config.toml
horizontal_flip = true
norm = "layernorm"
mlp_ratio = 4
inner_norm = false
patch_size = [2, 2]
kernel_size = 7
num_labels = 9
learning_rate = 0.0037
beta1 = 0.9
shampoo_beta = 0.95
precondition_frequency = 10
max_precond_dim = 1536
one_sided = true
max_steps = 5800
warmup_steps = 110
Rows from block 5 of a small multi-label image tagger, named by matrix and row number. Rows with one number belong to one neuron. Each number is 500 + 25 x the weight over its row's rms, rounded and kept within 0 to 999. All counts start at 0. Numbers have three digits each. After the name is the row's rms in percent of the matrix's.
After each neuron's rows are labels from the 100 images, of 14848, where the neuron reaches its highest value: "patch colour" is the nearest of a few named colours to the mean colour under the peak. Only what is clearly more common there than usual is listed. The data: Sentinel-2 satellite tiles (TerraMesh). In brackets: how many of the 100.
# fc1: MLP up (model.blocks.5.mlp.fc1.weight, 384x96), inputs 0-95
# fc2: MLP down (model.blocks.5.mlp.fc2.weight, 96x384, transposed), outputs 0-95

fc1.33 096:507468479474465501491511521515519453508501511514478540469496511504499524506473468480543498479495464469495489545463504488501480506505551519450533473502507489471501508544523532496498513505476494488522491473529507510523497503471510509532486531438476484505580440491494506453507496524474479520
fc2.33 130:509458488505544509499492481462512469467488487502543485526483496498474457469509493501493533553473486485494509481512505443515467500502493540490503522516488510523516495528530475497505481526465550476475460453503528520494509416549516497495490525495492526532448507536501477500486490495517491496
patch colour: pink (25)

fc1.116 125:453543525496507445497533506488501478508500514474477478436499482485509477509465468473493487479476511501496507477553471450473492529508489473449501482537481473492457483506506453524536508509483494533536524509466509467504503479521483506530507490474542515485492542509504515539515459521479502510
fc2.116 103:539432459502500553514484497505511518493490468525516494578498502474491528484531482534518519509488528475531487501482502523477498470450497521517493495458462520485473492464487493461492541460512514483470502486509444508493496524496520470485458479529482487499488483476510507488491560489506497496
patch colour: pink (30)

fc1.334 104:482474513482495522514523487519513505579494498488488481499497502523463503490495497457520500446518534481511474523495515471503514536461513450491450537523467471495504473480498504495508516488478471490515539488456518494461533437504488494496507467545489468467491472506479502508464486527485551508
fc2.334 090:542491484531547499494550510488494527421477515498513528532513454477522513520483503525438523499494461478505502496489523525529489492545469526485516526493518543508488528483519472480515500485523471505475509542530475473549476522507494503461482475488489519506478500481528479514534533490497482521
patch colour: grey (56)

fc1.8 106:535483484492564507508459510509540506544545489510494533508513521508495538526507507517505524458471515545501551489491522466547530541527532506531493507481495516494521540511536507518503463495531513499522532471513490500508522512517506525562505501487523522512502567544510483493477517509488502507
fc2.8 096:480490525451488504534480523493479541514480512488504503517542493520502448496456484479495558511528453513550497486527502517472459495523488523503467497492480495510524479508509520496487482504512488519533451516505486458481506482524484499498464516459501512519544517451567504544508456508513497479
patch colour: white (30); pink (29)

fc1.110 094:467502525499473520480486514485549485516504492533453509473490503497481543488526487486494532445526498488531485490487517520549522518549531502470509485498522536492486449535562548506520526508490510485493501489533469482518526540484542487555494510471498484532498452478494484516494495484486486524
fc2.110 111:500504513496549529485490530495470491495485483446512509510487561498466489506514506478494510497461482511483484524517477483538471505518501502492563555496487469491500508530554439493538465532513537473478512486484499484494489485569511485495471514519502498505458526534529495507472522484525525477
patch colour: pink (40)

fc1.32 109:455521494466498519479496543502500493534497475512483471522545515516473445526513512472510490485433536514509505559483518490495520523497514518545515516536479531511483466461483505506531485521470508500499523485510490490481511504471474431491500508507462520520561502479506513491504464515482476538
fc2.32 127:540498493533532471498492525488489546485514572510511578521492504467470516486497514496509486516478502506488523453493513498514503546510528517492512498498515548491526494537485454530507472491498534488493503534521474501548500494508470521517488479464450458513484463534484522498504522463529510501
patch colour: pink (43)

fc1.317 092:454539496510514517479548518488527509544482480564487483498483502501516517534564478505487499446494500526508480501474509535535519502474480481485497479479500470471524500498513513492507505527518523501508491556519506483498512485476524461521465521519514457515477502474535442542475510499479449500
fc2.317 104:538518494504517480471458493479492512537521513529501494480521497501476511479491515487484470485491519496537497470504519472502523539500487527444510478527536475484470528475514511506514508486450527519509490464483474509503480536513484540468555539488501515526562507528463499516527509514553531559
patch colour: brown (74)

fc1.126 106:478446477460469504510528481537511537511493502479482478515501499499493499498506515512510533544507508469525528508479494499520536511526498492468536514513514489532552535530511522511527445504457461532477514525514513485502476497487501541548527532493474454527491506461488506480506503458459449517
fc2.126 121:547542546551499497472521502494498493522519486486517540471526538501500561481540467490510544520487480558466485516544500513485480470460492529556500497480520504495493522522527516532502480519515508471488487490495475504513519524500465483491484473495492527518514486542484473530489503497479512442
patch colour: white (35); pink (32)

fc1.326 105:541495491476508519485473514502532460489515514481463473488468500521515513471457501522513493523555499477479530498534494523505522488520524501465516543538489526475497502501486525509458514507525516540481501496494490510522507565510542443513514479480528520491483521476482492500472533538561524549
fc2.326 115:511531502543504497482488495489482483521474502502481532456521502513498539489497496498521459493503595524510524504463461469540453466523517471475474492506494502477517474533470515495525493506519469493489478552509483501574544527502470505483483504485506519507511499526483526525507514463479487494
patch colour: brown (65)

fc1.205 105:541501537489515503506522497504527498518513482521467525502557495498508545484497490480488527484446514469500526504523483487552484512509548519486495484491501500439481503520529550511531521539502520482521530496530479539537487496508562501554511481470527519517497510512509487468491538547507482521
fc2.205 091:495492528508547504568476507505499505480503504518555489511513509468456495511469481495512517535477456506538474498474514467514496518445453507506492491517457512510485517498499431516474521481511498525479473477487507473504512495527529505474500503481493524498500527497528489517463516458574539505
patch colour: pink (44); white (42)

fc1.125 111:527521510517503507522459532492527491493466529487498495436485430505491482471446502500516516513527512441492490517549535522491519474550469508563533509520493490486533507514503482524470486506509469530472465515512482512522493474502563493484508500502525503480513509482507476483485511516540492505
fc2.125 117:534462475496500505480495465451480494523504512514517538535509519455498493496519484491516482499494543468522517490464482478539462471471466462464495482450479503475461513497509485503519571511499496518496474512451520524516484516478495483494494516484449485483475485522509569484508538499483526494
patch colour: brown (70)

fc1.376 108:527517476479449447486482490481493553530493506512501507518485452554505469500482488505496480447554505498543476501508495472436503547514490493504514463452507498503503493516466486516527512468494492480518512489507497489509485539495463507508515495500512449436521500460467521511504503515492474494
fc2.376 096:527487490501494487539564519490496501455496500475491481511488524464508503482464494500482496552497489494511485504471515522540503476507489521504470523540464526508538534505504479489459527441515533554491517526490515460477521493522560528467527478508482479508443496490510479524505469530504526481
patch colour: black (66)

fc1.47 120:536471504540498503517562516560513482510505499536517506494467512519467486503525524503494507470529505531490497536453522486546499503493454510492507485526491488500519547570527497509503501500475506536477503495538470517502513486497507474531528539515507507497543525528499529463488495511472434489
fc2.47 098:497483490469531495529523492504489510474456527507502452481506554507492509493485500462495525490519500506547546508476530499480498447507486497510513506479496518509524493521476510453503476473517475470498499570483532481500560487490517500476453497502506474554529494470518484454504489468447520480
patch colour: white (48); pink (40)

fc1.21 096:495522499492512494467506454541489522499545440498471486505513525497496504532470502503505511526486546465496511446537469456538509480494512530461488508504492486502467491516557474497470480490540529513501559483517463503454512495474510511533522486487477493501491554509483520514502487465487467517
fc2.21 085:501520477480504534573490553486546480505477518494460483504508504490480490529542488470549511538484463514536535538517481489479478520471465508486492516471508527488531463531478499507510492546527491486493488484540514495519488501538497510499482481508483488495542511480557450504508538509529494500
patch colour: white (27)

fc1.153 107:441511454505489495464496511530519513495501482508487484479457495502514504524507502503501520468500456516449477481451534512496524494510484458528453493529509504493506485456526495509531498516500516466493466467482534538473499478449498464511496489509500493510465470528553484551494503474460490546
fc2.153 094:477533541476496531523547491444522462523542479520514541528522508484530473514493538498520466513502540546565495509483517494506477503494534568475528487520509513527480473501512501479511505493513501526489517557494526482543507521531526514471493532512505497493532508506489493485531485499525495487
patch colour: brown (69)

fc1.43 091:441519498503502523498513532523489525530512481525484499523481508530476524508522501491515534440554503496475448514486531513504510482496496480523455529520476474501517456466472520524525493513503539505542466522491525494472515482516541443499482510510512487503481478493568491545482507498480489532
fc2.43 078:516524511500518497518532505459548490486516490479507528516491505458530494512454539488468486497506516523569508502484529477573498507523483537443534513507514505497491508507530516489504526494530495511483520493521482510538514506522517542429512516512515505490521532504469490502541503528554505522
patch colour: brown (70)

fc1.3 122:487455513505502532532489497512524513504519517520530504506489466492511467541533485478542470491475476486474495524510509512484517505485543481466475479535444478475481498463502502454491458522500516511486476461463482498491513455506488529475548496530471469449499481551475489468484509541469486494
fc2.3 110:538516503498519502532548488503508471448487482490465498516474476469497528423437495476484539537492514503491512483497472533483481464508500517505488507526502514493520504519536508492499524471500499510526542521543495486512475477483494515495481493479527472481484459541549462528518526484459527526
patch colour: grey (58)

fc1.212 106:506485489458500538492473439487507531495541440492488478513483535501502490503522499490484533502496505484497530487517501485531510519505465512487557497520466484520535429521528546511505480499501503512498535513504476438465518500483491472533522550473472486499514523488477499511510473493451466513
fc2.212 111:535544529515502489495477514504505515488460486425466518451503535497516557482507495470522519517488481492481463506559479468476490523483530491512513533456502493459525504540532495540540486522489517493518471480530503503484505451526492487510476464496534490501511469516518483495490526483531510504
patch colour: pink (28)

fc1.371 099:491524476498539541460516481510528486462513502510523478494497512518471455490485452531532489520521523513513486474505467541460518511482499506491495545483519521490505488482512495492479480513494527478496489480481551441505531574499517467528557475517508500511537506493472477490476530490542507534
fc2.371 101:478476479464528510547504499540520527489517553491471493489526516525505492517520515486496495542483538510486584497516467483516492479480510517479501499476466549481557500493527507475510490504522511546474508528561474500478510447485479502489481469464497521479507540489475510492493473484492484510
patch colour: grey (60)

fc1.300 089:545495511445493483512472512491498492497551504473446497514514519494482518502447506508529518481506444521520510493513527464499507523519509484519513517502488491473511507476499502511466539535485503485522522527471566538492510509464540505475538494451548544506500551516479501502475504494490472463
fc2.300 093:515501483537478546487448463453507506515483518529543483459486523540498492489463520535514456497489492525521499500470482461523473503507484504498507477450498520515500502467473515440507520483437498470501461472475481464529497514504499491513485524507543507497511469468487538476473478495500520476
patch colour: black (35)

fc1.30 095:498498536536503495480491472494450466497545459497470484500475545479488486537461518494506516487511518502491551482542466473500512519490485534501518486485481501500472512520535520481460473509498528507498568458513540476484525479459493521528504495483491469494514544525477500476512470479525443507
fc2.30 106:539536506505490529534493555501537510497514554498494503543529500496476501521530517465498524563473489474515511525506440503495474513501468506501489526488497512498563457503513473527529482513524501458501452514546500502511494511504476520486491483495509503476530503479551465504452480515507526487
patch colour: pink (27)