Rows from block 3 of a small multi-label image tagger, named by matrix and row number. Rows with one number belong to one neuron. Each number is 50 + 15 x the weight over its row's rms, rounded and kept within 0 to 99. All counts start at 0. After the name is the row's rms in percent of the matrix's.
After each neuron's rows are labels from the 100 images, of 14848, where the neuron reaches its highest value: "top examples" is what is common among them; "lies over" is the class under the peak. Only what is clearly more common there than usual is listed. The data: Sentinel-2 satellite tiles (TerraMesh). In brackets: how many of the 100.
# fc1: MLP up (model.blocks.3.mlp.fc1.weight, 192x48), inputs 0-47
# fc2: MLP down (model.blocks.3.mlp.fc2.weight, 48x192, transposed), outputs 0-47

fc1.133 128:37 38 49 64 31 39 63 48 49 69 44 49 50 09 57 20 41 38 52 57 47 45 75 62 29 43 65 18 49 54 63 50 75 59 45 76 60 33 35 21 54 48 40 49 39 51 40 31
fc2.133 119:67 50 42 28 58 47 28 37 43 28 52 41 34 50 60 49 73 74 50 55 17 60 32 57 39 56 42 44 20 90 58 42 77 31 62 38 40 68 45 41 29 50 53 38 40 39 48 45
top examples: water (69); main land cover: water (56)
lies over: water (56)

fc1.189 035:50 23 48 58 53 43 47 73 35 26 27 48 37 49 77 74 39 24 22 54 56 19 63 48 35 59 39 42 22 64 66 63 71 75 42 46 56 51 40 52 61 51 44 57 47 33 35 53
fc2.189 043:25 77 19 65 47 37 50 32 31 28 24 46 43 70 31 46 41 69 57 49 39 37 34 40 32 27 46 56 34 64 58 61 58 55 46 25 69 40 56 63 41 35 43 39 47 68 27 55
top examples: snow or ice (71); main land cover: snow or ice (60)
lies over: snow or ice (46)

fc1.30 041:43 47 49 59 72 58 55 68 49 51 58 48 51 73 75 56 75 48 67 67 56 45 41 47 58 74 50 41 31 48 73 57 65 94 74 46 78 56 65 42 78 42 38 63 46 54 66 63
fc2.30 062:30 46 42 67 71 45 54 57 57 54 61 53 44 41 15 37 55 34 53 54 34 52 49 64 36 64 75 36 70 30 53 63 76 29 51 72 87 48 75 55 71 40 58 63 53 69 47 64
top examples: crops (76); built area (62); main land cover: crops (53)
lies over: crops (42)

fc1.70 031:58 63 63 42 46 64 42 48 46 56 53 54 65 26 23 53 52 83 74 46 65 64 68 68 62 49 58 58 78 56 29 63 46 37 33 41 39 57 51 80 53 81 79 58 70 43 45 54
fc2.70 058:72 61 68 51 36 65 58 48 60 56 49 67 58 55 76 62 46 72 60 47 87 73 83 38 73 40 51 75 73 54 48 48 36 79 63 43 38 50 28 53 39 64 48 58 45 39 51 52
top examples: built area (67); crops (67); main land cover: crops (45)
lies over: crops (41)

fc1.129 158:17 79 52 35 48 50 50 34 52 21 44 37 40 69 53 54 40 21 26 31 61 48 60 58 42 37 42 77 51 29 32 59 35 25 41 41 49 34 68 47 49 49 18 57 55 44 59 52
fc2.129 115:00 43 47 39 65 35 61 49 41 42 60 47 48 56 32 50 46 44 79 73 51 57 44 56 55 75 47 73 20 71 47 58 53 64 43 43 39 40 52 35 67 72 73 38 46 45 57 44
top examples: water (74); flooded vegetation (42); clouds (40)
lies over: water (53)

fc1.110 169:29 42 63 74 32 64 46 48 57 48 38 45 40 20 40 50 44 25 59 61 58 62 64 53 46 34 52 17 39 70 51 61 42 70 63 75 75 67 51 16 44 55 59 53 56 38 51 25
fc2.110 153:55 64 34 40 67 54 49 41 38 50 56 57 63 69 44 36 76 36 53 55 39 48 59 38 33 20 43 44 24 66 61 33 67 42 81 58 90 75 39 40 56 39 47 55 52 60 50 21
top examples: water (94); main land cover: water (68); flooded vegetation (29)
lies over: water (89)

fc1.186 094:35 41 41 49 26 47 44 32 30 31 55 22 77 43 63 47 46 39 38 46 51 76 44 33 30 58 44 47 09 52 60 43 32 51 58 27 39 43 58 28 43 50 32 27 63 31 39 44
fc2.186 117:34 46 43 63 71 48 56 54 51 56 24 74 40 68 25 45 33 45 59 43 65 18 51 40 49 49 54 67 80 57 51 53 59 37 62 75 52 58 37 32 74 79 67 67 26 51 53 35
top examples: crops (89); built area (79); main land cover: crops (75)
lies over: crops (56)

fc1.61 060:62 30 83 46 45 72 62 84 60 50 49 65 43 69 64 57 26 26 24 56 55 37 66 53 46 45 58 52 60 71 64 51 69 67 79 57 58 28 28 64 49 53 56 57 44 45 37 63
fc2.61 086:53 72 32 50 38 52 20 47 35 23 43 33 50 67 32 45 61 74 52 57 28 35 14 60 57 40 37 58 49 81 51 67 70 47 54 30 61 59 64 55 33 35 66 34 40 53 48 59
top examples: snow or ice (87); main land cover: snow or ice (73)
lies over: snow or ice (76)

fc1.28 099:46 39 54 78 46 56 92 49 62 33 26 73 39 54 60 15 40 44 48 53 63 27 65 52 38 52 61 39 60 49 48 64 40 77 54 37 58 37 40 84 43 65 51 37 48 38 44 44
fc2.28 097:59 58 43 11 64 59 09 32 54 62 61 44 43 38 61 74 67 79 53 62 57 61 40 56 53 39 49 58 46 70 43 48 66 28 33 68 31 69 51 66 54 36 60 53 53 53 59 77
top examples: built area (73); water (70); crops (66)
lies over: built area (27)

fc1.154 060:52 45 51 56 75 59 55 62 53 30 73 47 56 34 88 55 36 61 33 37 61 71 62 21 57 54 78 67 49 37 57 43 15 64 59 40 44 65 53 54 53 51 64 68 72 37 69 50
fc2.154 074:10 40 55 30 53 51 36 31 47 52 66 48 54 45 13 66 57 49 52 58 50 42 33 69 39 55 64 44 43 63 25 59 48 30 26 73 32 43 82 55 63 52 62 46 46 73 35 55
top examples: built area (72); crops (67)
lies over: crops (37)

fc1.8 117:39 47 26 97 43 28 69 64 38 42 52 67 40 67 32 35 36 44 30 51 52 43 53 43 54 48 44 61 92 40 66 59 41 54 57 41 67 66 67 41 61 63 69 57 38 36 57 44
fc2.8 119:64 54 69 41 75 85 48 39 56 50 53 40 68 27 70 74 70 27 68 43 49 41 68 64 48 41 41 56 27 48 30 61 39 54 46 57 47 40 49 55 58 38 44 48 71 68 47 92
top examples: crops (68); built area (67)
lies over: built area (31)

fc1.15 154:55 44 32 39 23 41 58 66 49 33 45 56 55 65 31 50 47 54 30 36 74 24 51 59 49 43 46 63 89 50 70 43 47 38 60 26 35 51 71 69 77 37 69 51 50 72 66 36
fc2.15 113:35 57 65 45 78 45 51 56 63 44 53 48 49 33 75 42 81 50 69 48 43 47 49 44 65 47 62 45 32 74 44 34 57 56 37 81 55 54 66 38 30 45 48 58 69 33 50 99
top examples: crops (77); built area (71); main land cover: crops (47)
lies over: crops (48)

fc1.142 169:31 47 60 45 50 33 38 17 49 38 62 61 51 72 62 36 52 16 37 25 50 23 57 46 70 41 45 97 50 40 46 55 42 39 55 47 41 28 53 42 55 52 24 52 48 34 61 57
fc2.142 117:05 69 38 52 52 46 43 52 80 52 63 22 36 51 45 54 62 55 63 70 62 93 48 60 32 50 49 40 35 73 57 56 62 34 53 42 61 63 42 48 47 34 68 36 58 65 43 60
top examples: water (66); main land cover: trees (45); flooded vegetation (39)
lies over: water (35)

fc1.134 108:35 59 30 86 50 25 61 68 31 45 39 56 34 60 34 21 46 44 23 56 55 30 58 33 61 41 30 59 75 40 61 57 41 45 36 50 72 74 60 44 63 69 61 49 33 39 52 39
fc2.134 103:56 52 74 41 55 77 44 34 64 47 52 40 66 33 67 72 64 38 87 34 37 58 71 65 45 44 38 52 35 47 29 58 45 64 63 54 46 45 39 65 48 28 39 28 73 75 49 74
top examples: built area (75); crops (70); main land cover: crops (50)
lies over: built area (28)

fc1.62 149:57 51 61 73 50 42 91 66 60 36 47 70 50 60 54 19 53 47 35 48 50 39 75 56 56 56 60 35 45 66 36 65 38 64 55 21 38 57 65 80 48 79 45 30 49 53 50 33
fc2.62 103:42 43 31 23 61 47 28 42 61 78 67 50 60 30 52 74 50 76 44 55 61 45 51 41 42 19 46 67 54 50 27 41 73 45 35 59 39 58 54 46 74 51 43 71 54 67 53 85
top examples: built area (70); main land cover: built area (26)
lies over: built area (43)

fc1.162 124:50 67 36 58 63 38 41 72 58 73 48 43 59 28 43 54 48 74 49 67 71 57 49 55 25 45 32 17 58 57 31 34 39 77 64 49 47 30 61 26 68 53 72 59 41 48 23 39
fc2.162 084:86 33 67 38 50 23 45 37 49 36 78 62 59 50 49 64 61 43 79 30 66 62 61 46 39 53 50 60 33 68 65 61 40 47 50 36 38 27 41 49 51 38 29 51 40 39 53 12
top examples: water (67); flooded vegetation (34)
lies over: water (32)

fc1.14 117:36 46 34 93 52 56 76 47 42 18 65 45 46 42 47 36 42 39 41 60 41 51 43 43 33 58 61 50 72 41 71 39 21 64 59 40 51 42 64 46 30 54 50 48 78 17 57 43
fc2.14 127:56 43 41 10 59 59 32 31 45 73 78 44 50 32 45 71 47 48 54 49 79 40 46 55 40 29 42 58 51 64 39 64 51 25 29 71 34 44 45 40 68 37 53 63 30 63 48 76
top examples: built area (67)
lies over: built area (38)

fc1.44 138:21 21 71 28 34 27 60 55 53 42 78 42 50 60 52 58 32 57 53 64 66 61 26 29 44 60 20 49 56 68 47 51 40 57 44 57 45 60 59 69 70 55 41 47 41 36 80 34
fc2.44 116:00 45 29 38 35 53 48 56 38 37 71 49 33 59 49 70 60 73 48 47 54 73 60 86 55 43 62 81 53 60 50 40 34 42 59 45 40 51 45 63 46 66 37 50 34 68 38 42
top examples: snow or ice (44)
lies over: water (33)

fc1.55 036:66 59 74 53 47 72 54 72 66 54 54 48 69 43 52 67 36 63 45 52 63 56 75 72 46 53 59 66 67 77 56 68 60 33 51 55 36 65 47 76 53 81 81 64 77 52 44 53
fc2.55 061:68 73 61 59 37 68 62 46 56 52 40 61 59 77 72 69 56 80 67 51 76 59 60 49 72 45 47 76 55 85 57 52 52 84 67 31 37 59 38 59 49 65 52 48 47 53 53 52
top examples: main land cover: rangeland (47)
lies over: rangeland (48)

fc1.159 120:35 44 33 49 24 35 31 32 26 23 42 25 75 52 38 59 52 43 52 63 35 60 54 54 31 50 40 42 14 70 53 64 53 46 40 36 33 52 66 31 59 51 27 25 50 46 35 44
fc2.159 119:34 57 51 77 81 49 66 67 66 53 26 76 26 61 48 42 33 58 53 39 52 40 60 33 53 52 59 75 83 56 63 42 54 56 76 62 62 60 36 36 60 67 61 62 29 37 62 57
top examples: crops (82); built area (73); main land cover: crops (67)
lies over: crops (51)

fc1.79 142:22 69 61 58 58 57 19 28 41 63 38 57 62 30 33 25 59 53 35 53 57 32 54 36 50 19 40 59 43 56 48 82 45 15 47 57 47 55 62 39 48 74 68 59 54 54 45 64
fc2.79 115:44 46 44 51 48 56 40 56 76 43 46 29 33 57 51 46 39 41 42 46 43 86 40 49 43 62 60 35 27 74 48 49 35 62 61 23 55 48 13 58 31 07 39 39 54 53 53 71
top examples: crops (67); main land cover: crops (51)
lies over: crops (44)

fc1.127 112:36 49 16 96 44 37 58 59 27 27 60 40 38 61 45 31 44 48 30 56 46 37 62 33 47 52 39 47 69 27 61 44 41 57 45 45 57 66 72 57 54 71 56 55 52 15 53 43
fc2.127 112:66 41 67 25 59 77 52 32 54 56 69 48 58 26 58 78 54 37 71 46 52 48 68 58 34 40 27 49 37 54 25 62 44 44 47 47 36 25 50 57 62 24 37 45 47 80 44 77
top examples: built area (74); crops (73)
lies over: built area (50)